Rows from block 6, named by matrix and row number. Each number is 128 + 24 x the weight over its row's rms, rounded and kept within 0 to 255. All counts start at 0. After the name is the row's rms in percent of the matrix's.
# ada: adaLN modulation (shift, scale and gate of each sublayer stacked) (model.blocks.6.ada.weight, 768x256), inputs 86-171
ada.103 064 [111 132 121 120 129 119 113 137 120 147 129 148 128  71 114 139 156 141 113 154 139 110 129  98  98 124 146 134 121 136 126 140 111 145 153  91 112 119 134 164  61 137 145 122 119 141 136 122 116 130 139 128 122 113 178 163 147  98 134 184 179 150 127 123 121 185 120 115 116 118 146 147 115 127 135 140 178 149 183 129 140 144 149 162 129 127]
ada.104 036 [116 147 128  94 102  72  98 124 107 104 148 125 102 124 169 133 164  76 105 124 145 134 150 113 138 111  59 135 146 126 119  82 115 123 108  99 128 129 168 164 164 132 110 150 152 129 121 125 143 126 109 168 112 128 122 121 140  73 130 127 147 129 156 125 159 128 116 135 118 120 129 125 133 131 146 127 120 143 144  94 137 136 104  96 113 129]
ada.105 034 [123 110 160 133 109  79 161 148 124 136 125 138 128 136 123 149 173  93  93 124 158 113 153  94  53 123 109 112 140 144 125 116 127 122 137 108 121 116 103 124 110 144 128 128 125 143 126 126 117 134 135 143 128 138 170 112 159 105 122 154 216 124 116 117 122 188 128 101 126 112 135 118 115 135 130 130 189 165 161 169 148 128 102 139  92 120]
ada.106 040 [137 134 122 137 113 143 118 120 144 112 131 128 152 129 137 110 139  75 153 125 133 145 138 159 131 132 170 123 134 152 129 128 137 127 128 186 160 146 156 119 123 147 124 182 133 144 118 141 131 118 177 129 131 131 138 131 153 162 145 170 193 125 123 121 153 148 142 136 134 151 129 126 146 141 109 112 145 193 155 136 168 132 141 170  92 143]
ada.107 042 [134 127 139 107  97 112 145 128 113 118 135 111 151 184 136 145 144 146 130  98 130 149 115 146 165 132 168 125 127 129 122 141 128 102 122 172 158 141 133 131 205 128 117 135 129 127 108 125 133 133 171 180 124 120  94 132 117 137 133 132 112  97 143 130 129 163 123 132 128 111 115 102 133 116 140 125 101 135 127 130 123 138 126 157 182 136]
ada.108 059 [117 129 121 123 120 165 155 127 119 139 115 138 132  71 113 142 188 124 152 147 165 129 115 116 140 113 106 132 119 172 126  91 115 144 128  52 156 139 144 135  68 134 131 148 101 115 106 129 109 146  92 149 126 111 169 134 133  72 137 167 144 152 153 126 110 104 113 112 124 112 134 145 129 132 147 143 121 133 155 122 145 138  95 157 128 135]
ada.109 041 [116 135 137 119 148 110 158 128 142  95  95 109 184 106 142 138 169 111  99 120 143 141 130 123 180 134 127  99 131 160 108 112 112 120 105 127 189 132 148 168  92 160 108 137 102 133 106 114  92 122 140 167 115 106 124 160 139 105 153 152  88 132 156 106 125 148 116 156  96 139 126 114 142 151 152 124 113 129 183 137 106 155 131 144 153 134]
ada.110 047 [131 136 137 106 154 158 105 155 137 138  98 143  82  97 128 146 130 107 104 143 118 125 129 117 179 101  86 120 107 136 133 130 121 139 108 141 186 112 161 184  79 127 131 130  95 112 115 134 107 144 109 159 138 121 137  96 130  91 124 132 135 162 151 114 123  93 123 147 110 126 144 139 126 136 159 156 119 142 139 132 103 129 113 110 151 145]
ada.111 029 [117 135 159  76 135 122  87 153 103 110 114 110 145 157 140 151 179 137  88 110 121 155 121 127 147 120 109  96 130 133 113  78 115 111 111 157 153 123 105 140 105 144 118 127 101 130 105 118 106 136 125 167 124 144 108 113 103  97 111 124 101 120 163 119 144 106 122 115 113 113 130 112 106 115 145 138  90 104 104 147  86 154 116 103 174 118]
ada.112 035 [112 150 125  92 162  83  79 125 109 121 150 128 105  92 124 155 132  75 106 130 130 125 111 102 109  95 134 134 149 147 120  90 121 130 117  66 142 119 148 175 140 132 120 100 141  96  79 117 132 139 143 120 120 122 138 116 132 143 135  97 126 145 151 146 101 129 116 109 108 103 128 128 114 126 176 133 145 163 163 101 131 137 125 101 123 120]
ada.113 047 [114 105 138 102  92 120 168 143 115 118 120 122  82 132 158 135 145  97  95 119 129 127 130 124 152 100 120 118 109 105 114 132 127 122 105 126 177 118 145 172 138 118 116 140 117 135 107 117 129 128 156 147 126 144 118  83 134 119 115 118 102 134 130 100 119  90 113 129 114 126 136 122 128 118 151 133  85 147 116 120 123 117  62 145 159 119]
ada.114 041 [115 132 133 117 132 121 157 147 116 141 133 116 149 132 160 204 167 187 112 121 162 151 114 112 108 135 123 150 167 145 132 142 109 120 121 116 182 122 123 139 117 130 144 143 102 127 140 118 115 148 131 184 110 122 121 132 113 154 129 145 154 120 143  91 103 160 117  96 134  75 132 126 122 121 145 142 119 145  93 138 147 132 116 161 185 154]
ada.115 034 [121 167 132 117 124 135 135 140 134 109 171 117 158 125 118 128 150 100 116 116 120 121 139 129 157 116  96 129 154 158 119 109 124 116 130  91 174 129 137 142 169 152 105 151 153 177 120 124 150 135  82 176 114 124 139 140 125  97 128 135 172 136 149 150 166 137 127 123 118 134 145 115 131 140 148 129 145 172 203 178 136 148  90  75 121 143]
ada.116 027 [113 123 127 122 172  95 162 139 125 137 122 134 153 113 134 171 172 187 128 137 147 152 133 114  85 151 142 148  99 153 130 140 117 129 120 104 101 126 139 119  92 125 128 126 126 108 161 121 115 127 134 121 117 125 127 187 142 126 140 134 123 130 132 109 103 188 114 145 120 118 138 134 114 124 131 137 157 153 119  95 172 129 133 168 124 146]
ada.117 051 [112 155 132 140 116 161 106 134 134 127 133 137 118  80 118 111 150  89 126 147 136 105 141  99 122 106 102 137  99 142 131  97 118 141 115  63 139 118 113 136  94 127 135 146 129 120 122 131 121 124 104 139 133 109 149 125 121 105 129 136 204 148 117 107 122  97 126 130 131 126 154 143 121 135 131 144 182 150 139 115 158 136 104 111  98 116]
ada.118 032 [105 147 141 119  94 125  70 121 115 123 171 132 118 119 146 121  68 112 138 104 132  99 138 126 153 108 103 143 129 109 112 140 113 104 123  96 127 116 138 132 214 117 115 115 163 132 124 116 152 126 131  96 123 124 117 121 113 170 122 109 148 142 127 130 139 105 118 124 112 115 134 109 120 132 160 129 133 111 139 146 126 146 124  85 137 130]
ada.119 032 [136 139 145 112 136  97 119 158 116 147 125 152 151 129 168 137 170 145 105 131 159 151 133 135 141 111 147 113 163 191 130 120 130 132 136 120 160 122 115 133  85 131 138 150 135 151 129 127 121 147 143 195 138 165 181 107 140 126 120 161 155 159 156 145 167 172 127 109 115 131 121 128 122 116 172 134 124 135 142 176 108 146 139 158 181 106]
ada.120 039 [124 147 127 126  80 144 164 142 131 128 150 124 146 104 127 145  87 114 153 137 137 135 143 146  73 108 175 145 120 121 129 113 123 135 124 123 109 135 106 111 125 140 137 125 147 203 137 126 135 144 191 144 133 137 132 151 137 127 130 187 165 129  96 124 138 154 132 129 134 135 144 137 135 135 135 125 159 172 166 166 200 132 120 151 139 128]
ada.121 074 [126 135 131 137 148 105 151 114 144 116 142 120 112 171  97 114 108 136  95 101 123 113 110 120 167 122 139 127  85  84 119 118 136 105  89 146 153 126 148 139 205 127 118 107 133  89 103 124 147 132 118 150 130 100  81  87  91 137 128 101 112  95 134 114  88 110 134 144 128 141 119 104 130 129 146 134 111  88 100 108 116 131 116 101 175 117]
ada.122 162 [106 132 164 140 121 135 113 110 143 106 123 102 100 196 116  97 101 118  74  81  91 135 123 117 128 142 146 104 120  84 108 123 116  88 125 190 100 130  87  95 173 133 108 129 133 127 110 101 125  97 132 145 106 123  71 131 107 134 140 136 120  87 103 110 110 123 119 147 114 136 113  85 142 141  97 108 151 116 124 122 150 130 140 115 124  96]
ada.123 042 [123 128 152 117 152  92  71 126 138 133 133 130 155 158 175 143 109 109 102 132 103 145 162 129 134 165 108 135 151 101 131 158 121 131 141 206 132 123 144 135 134 120 134 152 157 148 125 128 137 113 137 160 128 131 120 161 133 132 131 128 115 145 129 109 139 132 131 162 126 126 136 131 124 136 144 123 109 162 134 160 134 134 182 108 150 124]
ada.124 022 [134 135 103 134 132 160 131 115 133 118 132 126 134 146 141 128 142  98 129 128 150 111 142 134 176 124 120 139 108 101 134 142 132 125 118 128 141 132 150 127 160 131 116 142 137  99 105 132 129 128 122 134 125  96 123  71 127 153 143 150 119 122 136 111  83 126 128 130 124 144 125 127 143 141 124 136 124 202 140 126 189 117 145 179 135 141]
ada.125 042 [131 102 131  95 122 133 135 120 113 114 101 111 131 119 123 151 156 159 164 126 142 167 124 131 129 117 113 120 155 169 124 139 125 127 123  94 126 136 138 120 113 120 137 140 120 128 132 130 110 129 120 122 133 113 124 179 122 182 133 133  47 143 153 106 128 122 120  92 137 103 115 132 127 124 170 146 107 118  81 152  77 126 146 153 111 140]
ada.126 015 [130 137 136 136 141  91 138 143 145 136 141 144 123 124 122 137 138 127 149 123 128 159 133 133 117 137 139 127 132 171 134 133 142 131  98 127 159 111 141 136 153 116 148 138 137 178 148 137 149 132 151 105 159 134 128 176 113  75 105 108  83 147 117 115 189 137 153 146 137 140 152 127 105 113 149 132 109 103 115 137  39 113 116 145 124 126]
ada.127 030 [143 130 131 138  88 157  82 116 120 113 108 113 106 152 120 110  94  50 139 122 115 130 147 131 169 140 124 106 141 114 128 164 130 122 130 202 122 130 136 140 172 121 105 128 147 148 141 122 122 103 114 153 136 142 107 140 129  97 124 109  56 144 123 140 169 103 128 155 116 136 116 118 126 131 146 108 122 145 153 151  97 139 141 132 158 146]
ada.128 100 [154 155  86 113 122 116 154 171 116 135 179 154 155 115 101 158 154 140 143 169 148 122 142 119 112 132 146 161 106 153 152 132 157 168  86 128 142 107 150 136 159 133 148 121 159 144 154 163 166 162 108 131 157  93 152 195  98 130 100 156 168 145 141 114 129 173 154 121 150 111 159 170  81 108 157 155 137 146 164 147 135 150 132 149 148 146]
ada.129 108 [162 127  69 114 131 151 120 138 123 131 139 155 123  71 127 150 141 141 115 167 166 136 153 128 166 101 126 162 104 114 154 141 154 164 107  94 163  98 160 168 135 109 143 125 121 107 159 161 145 156 153 102 149 117 105 118 115 121 118 112 149 141 150 114 121 141 147 128 150 136 143 166 122 120 154 149 106 125 106 129 144 111 112 137 144 169]
ada.130 193 [151 131 106 105 120 117 158 164 102 142 148 153 116  95  93 176 124 117 129 164 176 109 128 112 146  97 110 155 116 117 148 114 149 161 100  86 149 100 144 160 131 119 146  89 133  97 104 153 148 163 101 108 152  97 121 109 103 138  99  94 136 155 156 106  97 111 143 106 145  94 157 163  92 102 171 156 126 104 117 145 111 126  95  94 152 158]
ada.131 105 [157 122 143 107 112 121 148 164 108 142 166 158 144 154 108 155 136 120 132 158 161 111 149 122 126  97 101 156 111 162 155 119 154 161  76 106 153  99 154 157 162 119 153 122 141 112 130 158 161 160 105 130 165 117 157 106 106 136  99  82 158 156 156  98 139 120 152 105 151 113 157 160 100 102 163 160 121  87 140 158 113 127  93 112 148 165]
ada.132 113 [154 100  46  96 112 113 150 150  96 156 126 151 119 119 106 160 112 107 141 156 142 107 140 111 154 101  89 152 147 113 151 124 153 151 123 107 142 102 154 155 138 100 149 106 140 121 110 154 141 152 108 122 148 115 158 131 115 114 100  88  84 155 142 132 129 142 147 101 151  98 144 154 100 104 163 151 121 141 140 157  84 101  98 106 150 161]
ada.133 147 [154 116  81 116 122 109 131 144 111 151 148 162 153 104 109 158 156 114 111 163 161  93 123 105 155  92 118 156  87 139 153  98 149 158 108  86 159  96 167 158 134 117 151 117 130  99 124 158 144 162 111 118 153 104 150  70 104 127 111  98 141 155 144 113 114 115 150 134 139 116 143 160 105 113 163 152 114 137 135 123 141 117  86  98 149 166]
ada.134 133 [160 109  91  94 106 142 149 147  99 157 137 153 115  96 123 160 128  80 152 163 159 115 132 130 163 105 120 152 159 118 153 130 148 157 132  88 167 117 167 176 124 100 150 110 127 131 150 157 142 159 120 115 151 143 144 130 146 123 102 121 118 167 158 143 152 135 141  98 147  97 142 162 113 102 158 145 112 128 128 136 106 117  88 101 144 173]
ada.135 134 [161 116 112 125 136 166 144 132 141 150 169 159 141 122 152 154 150 162 147 167 176 139 169 135 141 135 135 167 137 138 156 163 154 163 141 125 151 133 170 152 144 115 157 138 157 149 159 161 156 151 140 149 156 157 119 174 152 172 130 162 173 177 152 127 150 159 154 139 149 142 149 165 129 119 142 150 150 152 158 141 147 140 147 123 128 156]
ada.136 140 [160 117  91 110 131 116 139 147 112 161 141 152 121 126 152 161 128 150 175 162 153 132 124 146 131 116  98 153 165 188 154 169 152 157 146 122 136 135 169 166 128 109 155 115 141 151 128 157 144 151 110 126 150 141 163 142 148 142 112 140 113 159 150 167 172 146 148  90 152 117 138 158 120 118 152 148 114 151 174 139  90 113 116 109 140 149]
ada.137 145 [152 140 112  91 122 159 150 174 116 134 153 147 141 115 111 175 132 142 135 161 174 127 136 124 181  98 125 150 112 128 144 152 145 159  81 134 172 111 155 161 136 131 144 106 133  98 103 155 149 168 110 145 158  96 115 126  91 159  98 125 142 148 179 102 126 116 142 120 144 114 157 160  93 110 176 164 138 141 143 144 135 142 113 102 181 155]
ada.138 159 [153 128  92 118 111 140 172 164 108 139 156 154 142 102 104 164 166 153 127 161 175 118 128 123 166  99 134 157  96 156 152 133 148 159  85  85 173 105 143 152 140 120 147 113 122  95 123 154 150 168 108 145 156  97 143 101  92 135 100 106 151 147 169 101 125 133 143 107 145 119 151 160 105 100 165 159 130 112 130 143 111 124  93 114 156 173]
ada.139 134 [160 103 105  86  97  90 134 141  87 147 133 152 112 112 119 171 134 110 130 155 158 104 129 105 131  93  96 154 152 110 153 127 147 154 120  89 138 116 160 164 136 111 155 107 123 118 124 158 142 154 112 106 149 109 146 124 126 105 108 114 104 159 149 122 136 154 144  82 145  94 140 156 103 114 169 153 106 115 136 134 101 116  82 125 144 171]
ada.140 110 [149 126 167 105 123  94 147 170 106 136 162 148 127 180 119 164 142 133 104 146 153 116 138 112 131 105 110 147 128 140 150 139 149 150  67 122 143 104 149 145 172 126 151 109 142 119 117 152 159 158 102 117 162  85 125 130  82 125  97 120 132 147 158  76 124 126 152 112 145 102 162 147  88 102 163 159 126 105 135 149 117 134 109 125 160 151]
ada.141 084 [161 110  46 118 116 119 122 133 119 167 134 152 111  85 102 139 114  98 154 175 141 102 133 105 126 111  96 170 122 101 165 123 162 169 144 117 148 108 145 142 140  82 158 123 156 135 139 166 148 143 119 145 148 117 156 108 130 113  99 114 114 166 126 138 124 125 162 121 163 120 154 172 110 102 140 139 123 120 118 133  98  88 118 119 136 141]
ada.142 117 [170 139  95 116 134 143 157 174 114 157 142 153 143 127 127 165 140 136 139 175 134 149 135 146 159 123 135 153 135 177 160 128 161 176 111 143 158 112 148 158 126 119 157 147 137 150 138 174 143 160 120 141 169 139 159 134 128 137  93 116 119 167 146 120 157 131 153 126 154 123 156 177  98  98 177 155  99 103 136 139  94 138 134 119 163 161]
ada.143 152 [154 132  86  97  90 101 158 159 111 139 153 157 144 108 119 162 132 128 107 164 181  95 137  97 141 102 114 160 112 128 154 123 156 159  79 112 168 103 147 144 146 122 149 105 131 103 110 158 153 169  78 110 155  84 125 122  97 111 109 115 151 152 172  86 110 117 149 111 143 106 154 163 105 112 161 167 123  89 136 126 131 131 106 134 162 156]
ada.144 138 [155 112  81 134 139  97 142 137 102 150 146 151 176 110 119 144 158 145 156 161 139 116 148 109 108 137 109 159 111 172 157 120 153 157 136  63 103 113 161 131 133 109 154 117 135 122 172 154 145 144 105  99 149 138 181 140 138 131 113  98 128 159 130 144 142 150 148 100 148 106 138 159 108 110 134 138 105 125 110 131  95 118 102 155 130 174]
ada.145 141 [164 101  82 116 123 116 144 135 116 165 123 156 137  98 141 164 132 133 148 170 145 130 128 131 148 125 108 154 130 157 156 145 153 164 138 120 144 124 176 154 112 103 158 125 123 125 135 161 133 149 118 111 150 110 165 131 128 139 115 132  96 160 157 135 132 134 149 114 153 108 139 167 119 113 149 144  94 136 114 143  83 108 106 133 155 161]
ada.146 104 [132 103   0 128 132 114 118 102 132 140  98 121 106  81 134 119 130 122 156 130 125 126 115 136 139 124 111 133 131 111 130 126 133 126 157 105 129 138 150 130 109 101 127 134 123 120 125 129 112 120 129 129 116 137 147 111 143 123 136 111  89 129 127 163 111 120 126 126 135 127 107 128 145 138 118 117  99 148 117 113 118  88 110 136 118 125]
ada.147 113 [157 115  69 117 163 138 135 138 124 154 157 159 159 104 126 134 160 159 177 161 164 130 147 128  91 128 104 160 136 139 155 133 153 160 138 125 146 130 144 147 144 108 148 116 153 148 129 159 150 152 139  97 147 152 149 139 147 153 117 132 176 155 128 142 158 135 147 112 160 130 136 161 120 116 135 139 146 138 150 134 113  99 142 152 104 147]
ada.148 111 [169 124 119 106 137 131 147 158 107 145 155 154 134 134 140 166 143 151 145 171 174 126 155 130 158 103 102 166 149 154 160 151 158 169 106 126 159 111 163 154 154 114 162 121 142 119 120 167 157 161 121 111 168  98 139 121 109 167 108 136 155 149 157 102 143 147 162 114 161 113 163 170 105 108 156 162 129 134 155 166 143 125 114 117 153 155]
ada.149 093 [139 143   0 116 142  91 122 121 126 120 111 123 117  56 123 136 155 133 113 147 135 133 133 130 163 112 124 141 118 103 132 126 132 141 102 116 144 126 144 138  96 122 122 127 123  98 101 138 113 132 126 132 121 111 109 104 107 134 137 116 127 130 137 110  95 146 130 126 134 126 122 143 138 138 135 133 129 118 131 135 130 121 129 146 137 131]
ada.150 157 [150 131 108  98 114 120 163 159 114 153 163 159 132 109 130 165 148 153 152 163 190 110 143 113 126  96 121 161 108 141 149 119 153 160 112 102 137 111 161 143 137 120 153  96 139 131 118 156 150 170 119  95 154 119 151 138 121 128 102 157 163 157 152 123 122 162 150 103 150 101 156 162  93 102 161 157 144 150 161 139 134 133 116 150 117 153]
ada.151 151 [153 135  97  94 130  97 144 163 119 143 139 149 141 106 116 187 146 113 114 165 162 118 137 116 144 101 112 160 102 129 156 110 153 163  71 113 175 113 162 151 132 125 148 103 122  93 108 162 143 169  94 133 158  87 141 109  96 128 119 124 143 151 187  94  97 140 149 106 144 111 152 164 109 113 175 171 145 122 119 133 110 134 116 136 161 160]
ada.152 166 [ 94 145 164 100 118 109 125 144 107 108  89 108 118 117 136 177 125 143 100 103 126 123 100 126 152 120 137  92 131 107  93 128  91  99 103 142 128 143 121 135  72 159 104  92  83 115 117  97  88 125 122 146 103 104  95 150  97 133 135 135  92 120 151 115 118 130  92 123  89  91 118 101 100 140 178 141 137 101 119 130 110 164 138 108 169 128]
ada.153 155 [119 147 166  93 106 119 134 158 103 108 142 120 120 167 107 156 110 127  94 111 144 115 123 109 137 102 124 118 124 108 118 119 118 114  64 140 142 113 122 131 167 156 121  90 119 115 105 123 132 147 112 139 133  91  84 133  75 153 108 135 138 119 149  87 110 125 120 117 113  90 142 114  89 120 161 150 150 113 139 142 142 167 121 105 157 134]
ada.154 139 [158 146  91 119 134 112 171 158 132 141 167 160 128 128  99 144 143 151 121 161 156 120 150 137 125 106 141 162 119 147 157 150 158 163  91 138 139  98 135 135 155 120 149 128 164 136 112 160 163 161 117 146 152 126 140 127  88 113 108 132 185 147 152  98 135 156 158 120 156 138 154 162 108 108 144 156 148 120 140 160 122 129 137 138 152 150]
ada.155 190 [152  95 112 105 112  97 144 137 100 161 126 154 109 111 124 149 123 102 154 155 153 104 129 118 151  92  98 150 134 133 152 112 149 152 147  91 149 112 165 151 125  91 154 110 128 107 115 150 136 151 101 122 148 116 149  98 130 112 107 106  98 162 144 144 127 115 143  98 148 102 141 153 116 102 154 147 108 118 129 132  95  98  87 115 142 154]
ada.156 131 [157 118  97 106  98  78 139 149 107 141 160 150 117 144 117 142 110 102 128 151 142 106 132 116 126  91 106 164 115 154 157 146 163 152  89 104 128 114 139 122 181 116 148 108 156 127 107 161 165 152  78 127 155  98 152 138  96  85 102 128 152 138 146 122 135 120 155 105 160 109 147 153 102 112 125 135 117  99 146 120 130 105  78 144 135 143]
ada.157 153 [106 135 164  84 124 115 120 158  82 127  84 120 116 121 140 184 121 135 105 119 129 117 106 118 167 114 131  97 136 121 103 141  93 112 118 131 128 131 135 154  56 148 119  79  78 120 124 106  84 133 105 143 113 119 115 143 115 125 119 129  87 135 160 119 133 114  89 107  96  85 128 114  88 124 173 153 125 111 129 119 101 162 122  96 179 145]
ada.158 141 [161 132 108 114 144 132 154 163 115 151 166 160 131 129 146 169 127 156 140 167 169 129 140 146 153 122 150 161 142 158 158 181 159 166 114 156 150 122 153 153 150 121 151 123 154 146 118 162 156 159 118 163 155 126 147 138 131 149 111 155 167 163 164 126 148 156 160 118 154 119 156 167 103 110 157 156 135 131 167 156 134 145 143 128 142 153]
ada.159 145 [155  94  70 118 119 121 144 143 106 165 138 155 125 104 153 154 135 123 171 160 150 113 126 137 121 125 104 155 148 157 150 149 152 154 158 120 119 128 160 160 120 110 149 120 145 165 132 155 139 147 118 116 145 152 184 158 160 145 109 175  93 165 147 160 155 126 147 107 153 108 130 159 112 107 149 144 118 137 161 137 117 115 111 130 136 165]
ada.160 112 [163 124 119 107  96 100 152 156 106 146 173 155 140 143 101 164 125 104 140 154 175 104 140 115 136 101 129 167 149 124 160 116 161 154  97 124 127 109 140 140 184 118 156  92 157 129 110 162 168 161 103 118 161 112 116 123 115 148 102 134 152 156 162  97 110 143 160 100 154 103 152 155  92 101 163 162 140 108 145 154 128 125 111 115 149 160]
ada.161 163 [152 122 100 109 126  88 139 157  96 127 146 150 142 103 109 162 160 102 112 157 166 100 148 120 154 102  92 160 117 134 151 111 154 158  90  97 155 113 145 155 148 123 138 103 124 105 115 159 145 162 102 109 157 107 130 128 114 130 109 103 117 148 162 110 112 130 141  92 137  93 146 160 104 108 165 163 153 119 124 142 117 127 102  97 149 182]
ada.162 109 [159 133 121  94  98 138 178 170  94 154 154 152 143 122 103 173  99 129 123 171 154 115 108 119 172 106 143 144 143 133 150 109 154 174 111 153 164 104 148 147 128 117 153  99 126 125 108 161 150 176 117 160 163 112 120 102 101 104  90 129 120 154 163 132 144 107 150 123 147 113 161 173  90  95 174 150 137 105 150 131 103 137 112  68 161 159]
ada.163 144 [151 122 118  94 126  73 140 153  90 154 142 151 127 128 105 169 138 120 137 155 153  91 127 104  85 109  84 153 121 134 152 128 151 154 132 122 113 120 160 154 141 120 155  96 133 116 109 153 150 159  57  98 151 100 164 113 115 103 104 127 111 150 150 138 116 136 151  83 148  68 148 155  96 114 165 154 122 112 151 149 118 126  96 121 133 154]
ada.164 114 [151 121  36  98 116 140 131 140 101 160 132 148  95  88 144 159 147 109 163 160 132 125 138 128 134 118 110 149 152 147 147 131 146 155 152 133 136 127 145 154 108 106 142 120 142 127 147 149 136 148 121 129 138 150 175 154 158 123 115 168  99 164 141 151 141 139 137 109 147 111 135 158 122 114 160 146 138 148 163 140 126 119 127 116 127 165]
ada.165 157 [164 142 100 123 137 161 152 160 131 136 161 157 174 121 140 163 138 134 156 168 167 148 171 157 157 127 138 169 133 148 159 142 156 169 107 141 166 117 146 151 143 126 153 133 150 157 148 168 153 159 149 156 163 152 138 140 123 169 115 142 160 165 145 114 163 173 158 135 156 146 160 167 121 111 168 158 153 149 145 178 133 140 136 136 145 173]
ada.166 145 [142 135 123  88  98  86 138 152  70 135 173 139 101 124 119 132  92  98 168 126 143 127 125 133 114  94  96 156 154 152 141 121 148 130 151  93 101 133 128 133 189 125 136 104 155 136 116 141 162 151  84  92 139 152 152 125 141 106  98 149 118 135 146 182 136 128 136  75 143  84 136 132  98  99 143 139 123 103 157 140 130 135 108 110 118 127]
ada.167 095 [142 146 132 109 130  85 129 167 106 116 147 140 130 152 126 177 123 139 137 143 149 125 127 130 142 107 125 138 150 121 141 131 139 143  48 148 136 117 141 146 157 149 135 111 132 154 114 147 145 149 122 152 149 120 120 136  79 130 107 113 127 144 151  84 148 139 138 114 139 100 151 143  86 119 175 160 129 100 115 138 102 155 126 117 181 155]
ada.168 100 [130 151 114 117 114 162 141 133 128 106 153 119 126 160 110 136 108 133  93 117 121 124 130 111 164 125 157 130  98  86 126 136 133 124  88 197 153 116 108 121 188 150 121 111 150 140  99 132 146 125 131 177 129 104  75 145  89 136 121 162 151 103 131 101 100 124 136 149 132 124 134 121 117 129 132 141 166 139 146 127 167 156 137 126 151 118]
ada.169 109 [127 116 165 103 107 125 163 167  79 141 138 140 110 160 124 170  97 143 123 126 134 105 142  97 154 116 107 119 159 118 126 181 118 130 140 137 124 109 133 151 148 123 148  79 127 124 125 129 133 148 103 141 145 116 117 162 138 149  90 158 114 153 147 111 139 165 127  94 126  83 161 127  73 100 157 157 156  95 160 153  94 130 128 115 158 150]
ada.170 144 [155 118  80 127 156 178 142 131 132 157 137 146 140 116 150 142 150 155 181 159 149 128 153 140 129 134 116 155 159 146 153 168 148 154 163 118 167 133 164 150 135 101 150 139 148 160 156 156 144 144 142 152 147 148 164 154 155 149 121 149 145 159 138 159 154 154 148 127 159 143 140 157 131 121 134 136 141 170 125 145  94 101 147 139 122 148]
ada.171 110 [139 103 203 109 101 103 144 160  95 137 151 144 118 193 108 152 102 121 135 132 146 111 135 103 122 114 110 135 106 119 139 122 141 138 145  88 120 110 141 140 177 120 147  89 137 121 120 141 152 145 115 109 153 138 120 120 147 110  95 127  99 147 134 127 107 116 142  98 136  89 158 135  85 100 157 143 131 117 139 146 123 129  99 115 140 141]
ada.172 135 [160 123 114 107 127 100 150 152 101 151 142 152 106 124 102 168 136  97 136 155 155 103 135 119 158 102  97 160 135 129 158 147 153 158 102 126 153 108 160 169 154 109 155 107 137 105 111 158 151 161  92 133 159 105 139 110 105 147  95 126 105 158 159 115 119 142 150 101 153  93 149 155  96 105 159 156 114 129 130 145  85 118  99 118 160 167]
ada.173 156 [159 118  79 109 134 118 153 167 112 146 145 157 132 111 113 156 137 121 142 170 149 109 136 132 142  96 101 163 127 161 157 125 157 169  91 128 176  99 155 157 138 118 151 133 134 137 118 165 149 158 114 146 162 114 162 119  93 146 100  94 138 162 156 108 143 104 154 123 154 116 151 171  99 103 172 164 120 114 115 130  88 123  94 135 145 184]
ada.174 132 [156 142  74  97 113 146 128 157 126 131 154 151 127  99 109 165 142 106 129 170 170 116 138 126 167 101 116 159 108 132 152 142 152 169  80 113 181 110 161 166 143 129 143 127 142 117  92 166 152 155 128 168 158  99 131 124 111 146 120 116 172 144 176 102 118 128 147 107 148 127 155 169 114 118 179 165 144 134 131 140 136 132 104 116 166 163]
ada.175 183 [148 114  97  89 128 111 134 151  96 141 123 150 110  90 129 154 131 114 130 160 149 113 118 125 161  98  85 146 102 131 146 106 148 156 113 107 150 120 166 175 119 112 145 112 112  98 100 151 138 154  92 113 146 105 135 108 106 121 103 102 103 146 160 120 122 101 136 104 139 101 145 157 102 110 161 154  88 115 126 118  98 128  79 104 153 156]
ada.176 120 [170 147  65 109 137 136 146 168 111 135 164 155 143 120 127 170 147 144 129 174 167 138 165 129 170 121 113 163 118 146 160 151 159 175  98 135 164 109 165 181 159 120 152 128 145 114 136 168 164 161 130 142 160 118 133 121 112 129 109 105 136 158 154  95 138 124 159 123 160 127 160 171 107 111 173 167 120 129 135 160 134 135 126 117 163 171]
ada.177 263 [126 106 200  98  90 130 163 144 105 125 134 129 118 218  71 130 107 123  86  92 122 109 138  95 137 113 117 112  97  70 124 137 130 100 126 198 145 102 144 134 168 123 137  78 134 119 126 121 140 139 119 121 142 111  68 139 108 118 103 125 108 118 126  95 119 122 137 113 125 110 145  95  95 108 132 141 135 123 155 146 116 129 106 124 133 141]
ada.178 115 [143 115 102  95 111 136 159 161 107 146 146 148 120  79 111 153 112 133 165 157 155 114 133 147 152  94 107 148 101 140 139 149 138 154 127  74 167 122 151 176 132 127 139 113 127 131 105 147 138 173 129 137 143 137 157  87 149 141 106 122 127 155 170 166 138 151 132  86 135 105 142 157  99 105 173 155 118 145 139 132  96 125  89 112 158 159]
ada.179 143 [ 95 154 154 137 150 131 100 122 142 100  82  99 123 123 156 145 128 150 106 101 117 155 100 142 165 148 151  88 133 115  92 149  85  97 108 148 131 156 112 124  66 161  98 135  80 121 124  93  76 105 150 152  96 125 101 142 117 127 158 125  95 113 137 122 120 138  88 147  88 127 108  98 146 158 143 118 131 107  97 113 115 161 162 130 157 116]
ada.180 123 [156 117 151 104 116 102 153 168 105 142 171 152 123 181 107 159 130 125 120 153 153 110 149 111 129 104 116 154 138 133 155 137 155 157  80 144 150 102 149 142 183 121 155 107 153 112 110 159 168 158 106 122 167  96 130 130 101 141  94 112 145 151 158  82 128 150 157 110 153 103 167 156  89  99 158 159 137 115 137 150 126 124 111 107 156 153]
ada.181 205 [155 114 113  93 118 102 147 154  84 153 131 154 114 110 109 164 127 116 129 157 163 104 129 104 137  96  97 151 136 111 148 107 147 155 125  97 135 112 141 158 126 101 150  92 126 112 114 153 137 162 106 125 152 115 139 109 132 136 102  93 101 168 169 127 112 125 140  82 145  80 146 156 100  97 165 155 113 110 117 148 107 101  94 121 155 170]
ada.182 116 [147 119 147  92 104  89 141 171  88 140 165 150 118 178 112 153 123 112 115 141 148 106 147 100 111  96 108 150 130 119 150 120 151 147  80 117 131 103 137 146 186 118 152  92 149  99 108 151 166 158  97 115 162  98 130 132 102 121  91 126 128 142 149  94  99 124 153  91 149  89 159 144  81  96 157 159 139 123 141 151 133 121 110 125 141 145]